From a checkpoint of a small image classifier.
Model: 7.25M parameters, norm layernorm, num experts 16, widths [48, 96, 192, 384].
Rows from block 4 of a small image classifier, named by matrix and row number. Rows with one number belong to one neuron. Each number is 128 + 32 x the weight over its row's rms, rounded and kept within 0 to 255. All counts start at 0. Numbers have three digits each.
After each neuron's rows are labels from the 100 images, of 14848, where the neuron reaches its highest value: "peak at" is the part of the image that holds the peak; "responds to" is what is common among them. Only what is clearly more common there than usual is listed. The data: microscope photos of single blood and bone marrow cells. In brackets: how many of the 100.
# fc1: MLP up (model.blocks.4.mlp.fc1.weight, 768x192), inputs 0-95
# fc2: MLP down (model.blocks.4.mlp.fc2.weight, 192x768, transposed), outputs 0-95

fc1.23:160117091142136132095113080078098098167102113112149150104135126104092178131189121159130125140161077066072129084148158140135174121071110121134135148124138165180076145137101117133118164068063209141163125166115135143130178093175110190120154114149122114112112115141076178190096145128112128123
fc2.23:104080119115149190043144160149087180071117102111175129127149159139108104128160101128105145102136148127061116145154096090103122166102150154113096171099149072128129056141108154105119080162166086106135140086118164130097101181157130170157116200081116167153100168109090157171202099151130105131
peak at: top centre (93)
responds to: smear: peripheral blood (100); cell type: segmented neutrophil (61)

fc1.235:137178133133140129139117081144129097108131150075134172172141089118215115161106146172161107154086104134095129102096095085111121132048199087130127077103092142080117117091215156144105099167141082094077111129091090074134146120105087130171099131141162163075140150131142171165170095116128087133
fc2.235:116097163144125164159140123162109139151146107116184128072126140108167172119184130135071100115125159143198105128152131117104146107121153129161116090147113132152133199183137085056181200106152157159172204189066136161146121146128129130117140177098126158180129122154115150153113163119184104099
peak at: middle right (46); middle left (40)
responds to: smear: peripheral blood (100); cell type: segmented neutrophil (54)

fc1.273:151113157147087150171108111156152161117114124089104132112064118111138187140140121101189150110172129156080152144094105096162155103135129112141150096147084103153118166087102132150130155100186111139139168138161145120163153186079133111142157111122112138107124107156139135062136115062076088133
fc2.273:101124161149184133082128127149099149104134121140140151099193170101084125136120171205125089061140129116132109154131210128107119125115114108187119175104120164149165124209102117103076167196110142138125187088127118118162143140075142077074155170144151110123073122100141131177097168162117133116
peak at: top left (60); bottom left (27)
responds to: smear: peripheral blood (92); cell type: segmented neutrophil (48)

fc1.78:154107128151140130110103144122152116138147115164124100103106028072118108138090156150125130092182166148142098101114156157144096100151061094157099120160076147091100116113099126166154073114132134102160158126150119120126140090091130152134126075134055100148065108148132168078163118121118163130
fc2.78:123146103053089111165078176164157170172119109139140129142171099131117135115119127144140122136112074151092069081078118158122107126120145036102115114081173070127120144152112148100161132157117095126138109099121121146098030135110125118160161131153093147174104106121147054139126112142171092113
peak at: top left (42)
responds to: smear: peripheral blood (43)

fc1.315:140183167137091153151128152158126086164165095127162143165120133109092131108127165118128135164135090156144156132122114141118098106094155184144114172155147125151104135124135064082113089109067126171118111055115140115130172189082088207199146107098131068100097121087113093180141127130179123119
fc2.315:114134125134100148127139139055143098127194118104152068195157074079122140159092102160135086113144143162115170147095085122127101112091126151152111148128153160115132092143116120070153120144159162151143185124120110098173101094107099064134129194134183129103116116106098120157150115108110091137
peak at: bottom left (45)
responds to: smear: peripheral blood (100)

fc1.172:119088152156111151170083134094149142109059160124152094096163119136156057142088138074147172145119090102159145131123085108112170113144163136151150172168176121117144123116114125127150171091127140119158151127078108189127127121208158137138094103029134135131165124144157107108138120135115163146
fc2.172:120161135068151149127105150131157107167126111123141106156144165152145125189174115067078146143116141081099124114125198069116206134110204137082145113105169120122148128148110137112146206131115130117128124112119079087154168115139088088176113097172146091123054211153133142163160149121143147062
peak at: middle right (55)
responds to: smear: peripheral blood (91); cell type: segmented neutrophil (45)

fc1.346:152075139122093120124089134080175120078101180134129136129113123142126172148120152108126122156099115135181168083133096122126130050158105102094137175121160092108080089110152104124119085131044127175092117139071079149124133155079109139125152152109113158145119142148077143147108127138120120140
fc2.346:057156169127140098162127188124127127136155103117155169163142070158193148139130141141117149131108186142169126127092135112146115081131161075136107110170164156135145129163095170141149136141160110096125146100140106174118184164157136092115112128128137165148143136203183124135072104108226171083
peak at: bottom centre (40); bottom right (33)
responds to: smear: peripheral blood (94)

fc1.452:078193183135123173113110094200094128137099132165101159113148113164175149181146142160143116056178140138115128118140106129091140125102173133120079102127132046170127197067100134121150100105140084107050112151116123029093129176111146144135121124133144105125142132123128180187093154118134118099
fc2.452:108144196138177094074173129125128099129158145079151147161173146092080116082054149144142156177165155114155092169041095078165137112096115137103134148218145118117159158112170125095161103153158181103129146129112151128158127170130162124127119167143067188094133154110163121131111165152123184099
peak at: top centre (64)
responds to: smear: peripheral blood (100)

fc1.237:103115099132115136163125141155193107128159164085177124138140141174133090145130150137215206133135103095197150095066149119097110104095115126099139085087165093134098116133100096103107121087133141194140130067097162112136174124082193138188169187122117141156120074127111104214097182132119126119
fc2.237:079090145149093147125125228120109077160177117149117119130115154169148100092087063143148119083173151168110150113072120110116104146110118143141123097108184101172182187156125086126152114191080179160121207147179108162129110090126130093108101133126121153109192131089126136116118125061071070116
peak at: middle right (46)
responds to: smear: peripheral blood (75)

fc1.307:069099199133140118150167132118127126124168161122157131104148142097108137112175121070131131171077193110153119086143146127099124144094127148111195196088119192177112128138068155131060187065123211128097150129083155108114176166160144182097137123170106123155137208126104164119116153122103166161
fc2.307:110137103137134101099205148159149121121086168173174157148159137141120138162173164084108112136162084145136100087105141058156096134105097074056120124134129106150099085189096130075104134127116050078090093165123124141166124165160136151140120135228097129119101120194102099071108125116055124145
peak at: top centre (29)
responds to: smear: peripheral blood (67)

fc1.203:119090130095077133173146098178128141144161106112167160103164150138137096081092126151109150104094098077164161117135120128124121192134057115156148137164138115190143131196139164122119166166118132187097125122160117115112076115143135134134198096111093064135161158157125099098111159172175173076
fc2.203:135170075094146122121040091069108117113116178121128174139144076135089090125152127132104189166089119128128130106133101151144152129162072158107132125159120147085051180091215115126128115174135141156156093104111153151099184106103172117167116099152130109075102147139119052114064140099122104161
peak at: middle right (58)
responds to: smear: peripheral blood (90)

fc1.580:169120161150117141158143131113117100104116121211129118131174101088110056147086141144150066200177044085111128187102190084102109100127084182138177149073123141127126138104165092065135177094091148125116098135118119091076097120139176085126152130062107174110125116136133108128175141156116099112
fc2.580:142129119145084133166100139174114134121138135086153170128084096129099104126060090106129074133195153147158119114137098182148140184135089152063123182168140136155139069071156107077184096145154121129123130156140141165067093171089078141070132084080129127108124125078105146118129100106164121110
peak at: top right (47); bottom right (29)
responds to: smear: peripheral blood (88); cell type: segmented neutrophil (42)

fc1.33:143130109141117132179153157109099112125157131117167120104202141125098118131097182098064129074104162107135153163134114081103124174085144181199168122091145170101120082096095134122131114153152111171143086161102110210148104124112185117148183137151143152078159062139158109112150179163122117131
fc2.33:129081194110119107170116131156118139140088067115115198163131164122160141135141096114090135082203128124113192083106132145090129109070114129135123117096105143149130091111131072199093158124209100124073145111138151152148129126130142103117105123153119098090165113094074155147084123100060132116
peak at: bottom left (43)
responds to: cell type: artefact (25)

fc1.152:092198114139140114153079109098072167117126077146152125183119140178157148138121096129160161114138138146143146120110097154128100116093101172133161124096098045086070037158116149118190063131144122197144189126108121103114112089144095158173147126122117074142167168153137144148094197145148163101
fc2.152:076148128170109097146191142123151216163186135118106089093161134067157127145090104157153137157131108119103144087071148131107132118129128147114143165158148082139089107090133099091107131102091091075121097173147149116144107116116170154136140158151084112114147141128113105160156149126092101152
peak at: centre (63)
responds to: smear: peripheral blood (99); cell type: segmented neutrophil (54)

fc1.738:118116063136070160164117086156131101110086129098079125165149140123176155130109133161168182155111177094183159077132101114116139129136090121141096113147069116110131155096164156074115173137128139124183118145151113113138123117129133110115147124189133145108120093143163124135191133171136124147
fc2.738:168098152137150107133111158171161149138089148113070119147105128197192099056088148109128109126085155114097152118099166071103175146118071137123167153166127132140116105129201086126156147150128147150222176139150174117135135084095078128097185095151115116091147129144130122088112144100154095094
peak at: bottom centre (48); bottom right (33)
responds to: smear: peripheral blood (100); cell type: segmented neutrophil (46)

fc1.389:140087169183117137108133169114075173155095072161118122099147111136097123086150167132154154200190138145173162142082167140125156161121079135128114147121141097104176159108111110074126106090092152121104143134142109129099137102130152103147133103150167119144068116115157136130171079100103131130
fc2.389:104084150097092104068154115089129138114164169091150083138120133119124166218071066123158066118226077194161165092128142088093127053136150143087167154093130172144168145119098141105126180069135143118089081109154119204154117093128086117140097154181120135158162092125128130106132109097166145104
peak at: bottom left (31)
responds to: smear: peripheral blood (41)

fc1.276:122123101133157111104081118099108218071088134147094130171137122082051196156162115091151162132127142158160130092140122163117139112145088081116086138137106132134134180145133105148197140149091143119147115125148120121189179083093125149086128142085157077128159106172107139080078101158128060167
fc2.276:146142094097209110100150156121111117134123109193079160160158168129139079112097144137206092145163136104105113186105157117105128092055165087112156071073092141074128153179157139077050201152103173135132162125153065126158132131070126099104143088100141097112114044126147118102134098121168157137
peak at: top left (39)
responds to: smear: peripheral blood (98); cell type: segmented neutrophil (51)

fc1.476:188191080062095141137110064126154146147166179119155149143142141138136229119113122102138160141062142147039123112107172139134137059115211142108125108117118133099094065126121109119136111153118083139165139115172146147081100129134120163128223147068151133106115114127153133094145153090193088128
fc2.476:101086136145163134147111117109098165126137181149115134110107151124128104149085121116166158161089153124183134171186116125122117188170141073056140077163143181102125182169116166070156105149126177131132122139106146104148091107170119126147096089132180160142118016141175130136173145117168101177
peak at: bottom left (93)
responds to: smear: peripheral blood (98)

fc1.468:136113080052134178206175106047156143189202101069110149141136111102130109160134153202085138147064110086094141052147138178102156134146142130152136130161122144120136175116137177116143131146088129138166071205167135135157087103148080086116168121131088115118046135110133143123139121156126158139
fc2.468:127105096119128095115043109126111149102071117128173171115119128124094117066199144127153144185067160143149130170096096075136079140184146150167162117133156110076101176122189093093117156091130118164174098109133103103120115104064137130112213121142215142107150090166148124161156116075080148190
peak at: bottom right (70)
responds to: smear: peripheral blood (82)

fc1.308:097138164107133165115156120141116210150155136126116113161095180106098131075121111124131111138104134159139153114072144120097101142095122119085111112063104084110129104105101123110113063094113115177144158125197092112136110076153184155220195129092141136135110150116168087086131171150103159181
fc2.308:118134172152189077162100153168105037173193146149105136162130115108169144099134078149094133095179189189151133099135152164126103145099140142137135130136095170110127101131108167113117116156117120121134181125166113124142113078151101139128088092133156105122197114097099099159155121146084091172
peak at: top right (62)
responds to: smear: peripheral blood (90)

fc1.698:100129171153146116146091081156113150059088123110112104149157152119157153128141130096179108144104131181157152115149141085148089098096145091109058160133171118137076131073149097109135118131140234113146149166135156106096143164078164112175223114121192077176103149127086172118141141103190213147
fc2.698:165060121113165089071144168112185144169174146143138064061160120136217127121156067152179113128161071147114138130074133117152077132101070150130120073098103126157135132096087057127075130154126179120142117160121108158112165132163103074126180159142149136102152075135130094084077192090117087136
peak at: bottom centre (89)
responds to: smear: peripheral blood (100)

fc1.439:185101085096110132159184051103101113128097121124071074140148198161101121110110155140128133129155158133158150147109117125084099110136077091085124168095140120117117072119149142153165121124149133119100058136175118102119122171153120168170174072141120144171148093116065136139124160171106171135
fc2.439:146149133139123110091051081069147147105137167116142114120213087100157120104140047102121119129099193162111154168143139119142136088061108137162104180124131116101089190111115083116141095136099113132145191143125114101102157152061094157129121107114107088187118093104125060214114200126176126166
peak at: top right (63); top centre (27)
responds to: smear: peripheral blood (99); cell type: segmented neutrophil (44)

fc1.196:144147146109132117100138160175104111138093197116071143118149133166096151124156148100158140142134163148134112108179115131113116152122113106140095155200131101192060061151121108113132092114082159095199128151123083102088157146175060193155078145108182091100083092124095118167160150208180157124
fc2.196:130143108152117144111157166153114099164165088141115117076106113106081134120126064091170097101084102144169071141158098165106097095183120075201151099162135212197112088101138140115086135093120188171149197124115114118098083138158081126154086137149131136118155120113168120113140093150134110143
peak at: bottom centre (59); bottom right (34)
responds to: smear: peripheral blood (100); cell type: segmented neutrophil (52)

fc1.532:155066164199146168064085109147132096140074119112074185144132136145159102159158119137140109108164142108119164088088115146103158123113080081136138087129129062152118171124132132076153169219141146109072127145127126121099113163087088126151110163143137175153151140166062155090090179174110162116
fc2.532:094102152116153102125122126067095127148170130159146150147169104167108142156084071132126041134205113129084131139075170146165134107127113158085075106084133184084224109146080094161126069098051151153105128147131111118136144054081128008155129135128193115133169122040123117128153167169149112129
peak at: top left (42); bottom right (32)
responds to: smear: peripheral blood (97); cell type: segmented neutrophil (44)

fc1.284:126103076123091197051125140134103139126157129089135167079111124166140083085109102156191185131090050096159145138147151159163090117137148101160141146132104118146101138161097170133122129076089092145114169112222170142122169075152180141154065150158151094064153097145068131122110115163116159103
fc2.284:119137120146170118173161162199158176109154150170118084128099123089172165092098122129161062116177167180105136124105134154145165142120134134136113136132161116118109124106162156146133122104152191096157146170089133145211046136076151055154158102085163136155113120146194118136128190125124063113
peak at: bottom right (33); top left (33)
responds to: smear: peripheral blood (37)

fc1.185:179099083124142119067146190159127056128098122103134114141162181110180117136105164140103112162143175092136133095103112152119108096094074116126110101119191121128141161163131101187101158141178130148168160128119100111116161076209136159151098147090136120110112161111206077081165135110144209101
fc2.185:127125070143160090093100125084159132194154127102151091146114145110139150124138099116069126125167070120088061156211065155088150116127128120112133130096093093157124109125150111135129129099101118157178148094126137105062094096169068077144102095078193088137152141096121143144105156122156110127
peak at: middle left (48)
responds to: smear: peripheral blood (98); cell type: segmented neutrophil (43)

fc1.531:072164104139129105151099085083174156117133091158136120196127094110131083147128134133185212088112149067131154161204169168068144150139137115132087165153134134177165079201208153191155081074107103155129108187110128125153139098145100126102062066103148155166126120115098169124121049093115102134
fc2.531:098068168153143128108074139099151155108198143043063061121081160126145109121084161129157155175143179098141120126136135145148180140108187108110116196062114166120183159100146090132148137174094145147147100103118122181150135110162183112143143163138105131134143151114154119159108069095103153123
peak at: top centre (76)
responds to: smear: peripheral blood (89); cell type: segmented neutrophil (51)

fc1.154:110130121169125134067132136175155142132103124092161179124075088101174130162076160201210076148154121168071134185093115157125129139120126045132161148186178161158119094144139141038154182068114137103155075124153154105159126103114107106127114135140148110151096134109139123118135166142106131091
fc2.154:098122121113096116115095194107126147143120125160095095066166165136165124089036118077173101093077072118071130165058183145095150134112109125113104150039196179144166122164116081070142088116056153104129128105123081162187096106063129108155121139128121179119204125113136137109140173083116159154
peak at: bottom right (50)
responds to: smear: peripheral blood (67)

fc1.342:106148118168122150178111110212158131099116133102084113167076103097151135143162194139154181103091111090193148086099101145130126141094161143135107092141118114121108089137102129188191106038105164118133110143194154156125148130152175156176119134053073033138089146145110114137138186095167121159
fc2.342:167148106201105110083083156154215167143114113110095120122158117150172159181096131087126101146135100132134142108151138067069094150106061144146091169180156147099158113081097111143120181175160167137089140159137087145096084123066125102122093065142126144096159120134150108117129090101127141150
peak at: bottom right (65)
responds to: smear: peripheral blood (70); cell type: segmented neutrophil (49)

fc1.17:119133095124094175150112112147138160131139167122149124157167118075125069124068091163133054147134183159142129170163186122135105176124120090127086131188102156128138155127161160166118075093210175076095158127144187076182134150136124164123171123080119123131160128144079096105123088093096124197
fc2.17:133055186112095112087125159101093105154155139119155093098129182095130104121076060138100116131170152115105130157114132118113085104125137077103160097127148131114159133135094183161186081158173199115100157128157071132122131134024075036097105104136136203158133055152142094122129132103068080155
peak at: top centre (51)
responds to: smear: peripheral blood (91); cell type: segmented neutrophil (50)

fc1.183:161116157038156165105136115125119125140125148090156146152124111172119166149127105192071160174121116150140125140099104118149141108133097142103158132123121156134134136125116156071114105109139111170106142110139148075153123077116155125206096105093150084091192168198138130132078105106134128223
fc2.183:181091131151094102116239116111151142090089122106117122125123137155136101090124138077140157156074139175075046118118150176158206188143189153166141165136093135182005117154114057148168137067159114078124114191148133115075132127136129172121118116133155099102141151159131116109149136147130173076
peak at: middle right (51)
responds to: smear: peripheral blood (70); cell type: segmented neutrophil (49)

fc1.328:158139061130151160161093185149127129115193113145159140114192128096105134130177139088128095163129094135117132088136137084104138136126041127149066155148091134115192121171115160114147120132156143109123159100069097100156082121116161157128151163095094125124124109158121128202135142079121157124
fc2.328:152052154111170133115156152127134185119180143106105140116107084152133081159061124113124071124190109140148139101079173102101109117155115140094106118123158117084211201185106095142092085098094202137103176127167121143184094124162057076139089111135123156130150103099166119135151140071116135125
peak at: bottom left (32); bottom right (30)
responds to: smear: peripheral blood (74); cell type: segmented neutrophil (46)

fc1.170:139103141098096159168085143125051147162118109154100147088053160078086174122179191093121104126130114134161158123131134121130142124109071105127087160137150095156092120078121137100119157131164144143118109187118105126138158136095132147125125145103113138218148107133101196150191136090104129133
fc2.170:141064146149126059110146094100143143124176139102116140113138110141193128137083072137156075130171138135134154145096132148148075127139099138200129148144102166102198182067132132126084080119093214154048125137119141132142128100076109062088097162145104152129144095123138104125099077062064085124
peak at: bottom centre (33)
responds to: smear: peripheral blood (98); cell type: segmented neutrophil (46)

fc1.155:127114118124122126112133112138171140197156129165119132114094104129115106132132111120150078147188097138113115119147100079094152130134157128154188121170106175139138124185121123067102209066128088189137129085121138171111167113109126122085103108115058106138124186160106098097157160100092110134
fc2.155:173140162119173105057170109121145149086143113129124145147134141139091111094153116173147123049112152186108162164130100130118158092148130152160153135118146193149095079166099073115120108107052108053147096112113218059138165145169138171170124124141113077096145140060129068100150095161099165162
peak at: bottom centre (39); bottom left (37)
responds to: cell type: lymphocyte (36)

fc1.225:116094159111078179147145111073105165120140158090130125082145142153112123121158063124131137125082143107122128117140100121114116167165160122152133170073104169175212111111081165105106161174131163124139205047147114134176158157120119089158093142096127142099102116175060097140094153137157124115
fc2.225:141090111103178118132135149158151162063174146162110159109123082130124131162085127134128184151096098116097164114188155139099142174160072148096141138126102128113140118163081118125139113158125145090123098104136129117126132178094149104147037131121200138090184140157145128158144138085130143109
peak at: bottom centre (31)
responds to: cell type: lymphocyte (39)

fc1.299:141095199123137113140138088151090101079155159108097218104158150160118109111134167141153157078171097092126146121127084109081154148115114121156116129121089156138154096108133098150118155124100094172085120085158102149077084064102097161077121098175068108160124127174088128127141115109095133156
fc2.299:122122122147136152088169083163095142202176167102141162177115159161123072093124149205115134167095154089181163140182098139136139116162123180175117088174209139140158169077147135113114083110152082110179160122072048109129125106104137110156170179116105084158094112167132139149080142118140111097
peak at: top right (49); top left (27)
responds to: smear: peripheral blood (35)

fc1.355:074135128174102103105139133121131109083143142140108136126103197100139113134053147194181107228113141125105160131116157108131123135110134136196093109129123162109124146142144100099106066093121143109175139102160139126088160146151130208136093151083163083095178087176195114123102095146115117163
fc2.355:142079149115135083078167144112137105135156165173115098132132130139207108142043105131128047109179168154102146130107133116119085137042082101161170100123177156143186192127148134097092126175113165085116135131148116169133120124103097123120158171140123151148150049078168116082145120087078084099
peak at: bottom centre (38); bottom left (38)
responds to: smear: peripheral blood (98)

fc1.563:132118152140122131107098156096159163096083141141131073124133117135124126138084088130120124129116124128067138152128184160161120111164154113140193154155149121124148197144170097086142150100164080092150111108086119124142110145153125165102092090064070123149149039142159088114176116172169085160
fc2.563:116172136122105177125118112131105106146109175068061110068148118158148120145153116157080094141178149149157084085095145156146177118098187138058178206132109187159116147110154093129158093155078162184116101099102103061171170106143083105132157135040142119177114089141091120076084060151081070133
peak at: top right (74)
responds to: smear: peripheral blood (100); cell type: myeloblast (28)

fc1.736:166116101157160120075104100144107143147081097114105121153091128148176131163117214100175125145075134167137118159133176188092177084164201135172143135142110144149088089109133109126156152083141158148147103150083152080119133085052120091112092110149118166143060120139134203104175114098111110118
fc2.736:146114092123128121133109128105105141083118063150084178144157122112121128106143151106125085143165146166142149147095191173142140065124107115160130127119088162102135144186153135117148160163157182121090106114113110140141132144045090126088191148112102114110101051113136064128104094159104121130
peak at: top centre (53); top right (32)
responds to: smear: peripheral blood (88); cell type: segmented neutrophil (53)

fc1.302:212092117167090181134117193137063104090106101146124114154144132082163146083159149132101144086152158131149100144113150188145114137137153094114067111129140177113122113110134083082139156113080175147096128141132137046136128122121188241129142112147115156116155150101108139109097121152187099106
fc2.302:141165123100136100129141093158112089056102143080139113103124076147185117105075083115138111085119162136187035135125186104161139127168135139100172187105097096098133113163132123139111063136109103107114151109201176148133169116150110134076123148151167105173169111129116088143129097069135116064
peak at: top right (96)
responds to: smear: peripheral blood (100); cell type: segmented neutrophil (46)

fc1.440:162226110147141116117086103147118093117122119092165161150104166114104209161118151111133203101133137094118169144067123065184138090129088120155139078047128137134090129130118121136114093126174176144169205109134147109134111104131098142169126189147114158170093056120150198143116178167116115080
fc2.440:129041132128104094134183177156126137123187110138108124083113104103098124178073133090133068125187138181124124163132131100074066117154146098161138144104170128083176184126100137159068095142143184152121211115099179151093152138093129128102103160117180183146114089087155065084109090091118137120
peak at: bottom left (28)
responds to: smear: peripheral blood (100); cell type: segmented neutrophil (53)

fc1.87:127176133088095149145140176179164138085170155138141115139094128085169125147099160130142182082080110143157146103104100138110197149106120131159123095092122098136166123141177118146152129168113150084150132140101150135185140113113131121081182101102064142189118122148159148135121128147169043146
fc2.87:162129174178093139088142177155118087153097122135102147071143144159109113168092125170201039146148133148113126119141179131192120125129101105121143081130114133163110157157125133161129136147104098144111156167181138132167125135090115154143127077118084083124170102177159064101101143119139140147
peak at: bottom left (48)
responds to: smear: peripheral blood (42)

fc1.113:130164150127148120082168118149137135120117129167110122131149132095140169188091071086123086129104120114130149184148151158167155094089154108103112086070117106180156109131136125114094133129027148170127127177112150130121184116178165166109118100086132107091111147065176187131131084128059146066
fc2.113:165172103120098154159125142157180148096141092106123093168139143101047199128065073147136075135094139141070146110134174080153089095119135111071123155079116133172110176149145133132124115128098120151108189115078105171094099151148081148152078104157145092087180095101106157167170148142115104123
peak at: bottom centre (40); top left (39)
responds to: smear: peripheral blood (41)

fc1.429:151102079112186108115125118145136153162149089109119109078139134101118149147080118098142179092103127147119152110098154115133125084222095195188144146144173075131134136123133139123142099183155147172071070102132154101149127114174121127134075143113151186123185163159066157123101060139116105118
fc2.429:132080096088127115147138145090147096090255164152076080116136111155146113117187153115097125070081165170132128104143088129089084101115136131136121104163149110136101173116107184196175146145117095095063046129104145105154073107093187112137114107167178128130083162156159152069099155126063125135
peak at: bottom left (84)
responds to: smear: peripheral blood (90); cell type: segmented neutrophil (50)

fc1.668:178177085138155089132144062146146196143079171141178209134201097118139184123106117127109121097166103115085167149124126106137079093136151124126080079082157104138139132168140103093141070140118104120135174203089075070132091167097164134081079108111107125130126141152090119090180126128138108094
fc2.668:104124101092155149104168165138110140213157126171060113144132091148142154133149091137114100140120128184159081164112131137204130073185086093150165137144077078118127164085126133144154158116121148075069162113127130113148173140129140074115171083106117165138159142171131096152135109158116067091
peak at: centre (45)
responds to: smear: peripheral blood (100); cell type: segmented neutrophil (52)

fc1.433:122125125136093131108042113124126132057144162180146121127156159160167103114134068124167109149157072113153106146120131137109086108123115119090145122118087177128058160161150101132132112179114087131091157097125194121119110172185111155068140131120164164163152161143219162132093097112078098189
fc2.433:114126162107133103223112163107066162144161080125139128105136096153110150082096119185183141174187144155142164106066132099156175121058137106103097143116121158149095127132113141160098096124174139127104115090136168123177151151113130068084194123115143094178144072099120095114102100112052123153
peak at: top right (50)
responds to: smear: peripheral blood (57); cell type: segmented neutrophil (40)

fc1.356:112138130143131093154128116072090093096099148143178093140029106163179141128099117089121151150158140038132159096159119142120090147112125165166193130153139120161173155167133088113163152183136082149154091144058154144145133126118117121132159099096097174165211084119126141224155179093132140122
fc2.356:154125147118077121123092099146124152171146154117098088126077167028142115162134178098107150097138150140098089096128130161161180153089204128167075165167125139092141090157083128123132125126097098087126149093108146067180098084147213155155078124153149156102036133093108158128102183105109121116
peak at: top centre (34); bottom right (27)
responds to: smear: peripheral blood (63)

fc1.754:151097143183087212150131118118076123112145082138077153116136097103093088088113126111118173129161100104087173079120084120138172126175128185158151112122161149102180163090122124156097143209138139171158126095118107105134105168106108142125123105109139086102119153089136102147128163102103087151
fc2.754:096109093137069080046186138122121115163172148170097099107164094173156071165087102167117118077159156152084115094068180190142112100098131157157129114075153142094189157117113144073113059146115244147119162121150120130161140111090083131099139144149153142144118113123137143133140117111134117071
peak at: bottom centre (37)
responds to: smear: peripheral blood (100); cell type: segmented neutrophil (40)

fc1.337:110126151137127074114097132128139169126125123119127204158086121125119106165090067157184132105154103157162097107137103111113196175065138114130165145134108098123149146116091105138088146103119109106068155150150134094081125154119146145116171146121136136154106116164122103163111139127133026100
fc2.337:078171200121147087075167084137117106097090110108121137138153107169115146118118181161145148133134129135171145168144104171092131108074132178166112105134115125154121141120061085102158046127132132148159145081111108110100095061111105105121195143177162114113070112123133096141075074106212131095
peak at: middle right (53); bottom right (35)
responds to: smear: peripheral blood (94); cell type: segmented neutrophil (53)

fc1.663:185080087108101087099084124182179129147093140094195156147093070083187149120139184092166173139108092102130146133100150169146145114095134154144150140162064128132140183131147152137094070191105138158137118156114122088132050100138116120077121152170145170147133076100116098061119123186146108138
fc2.663:120112136147109126097091145119112160128122114160104116127128091080145112152020118142095057142125087147107134135089185159144109166129081100141112147109093156128132159152134139131128120129115125097067135119115128156150119122000076045087109126092073079098152101122101065127084156105066135122
peak at: top left (36); bottom right (28)
responds to: smear: peripheral blood (94); cell type: segmented neutrophil (41)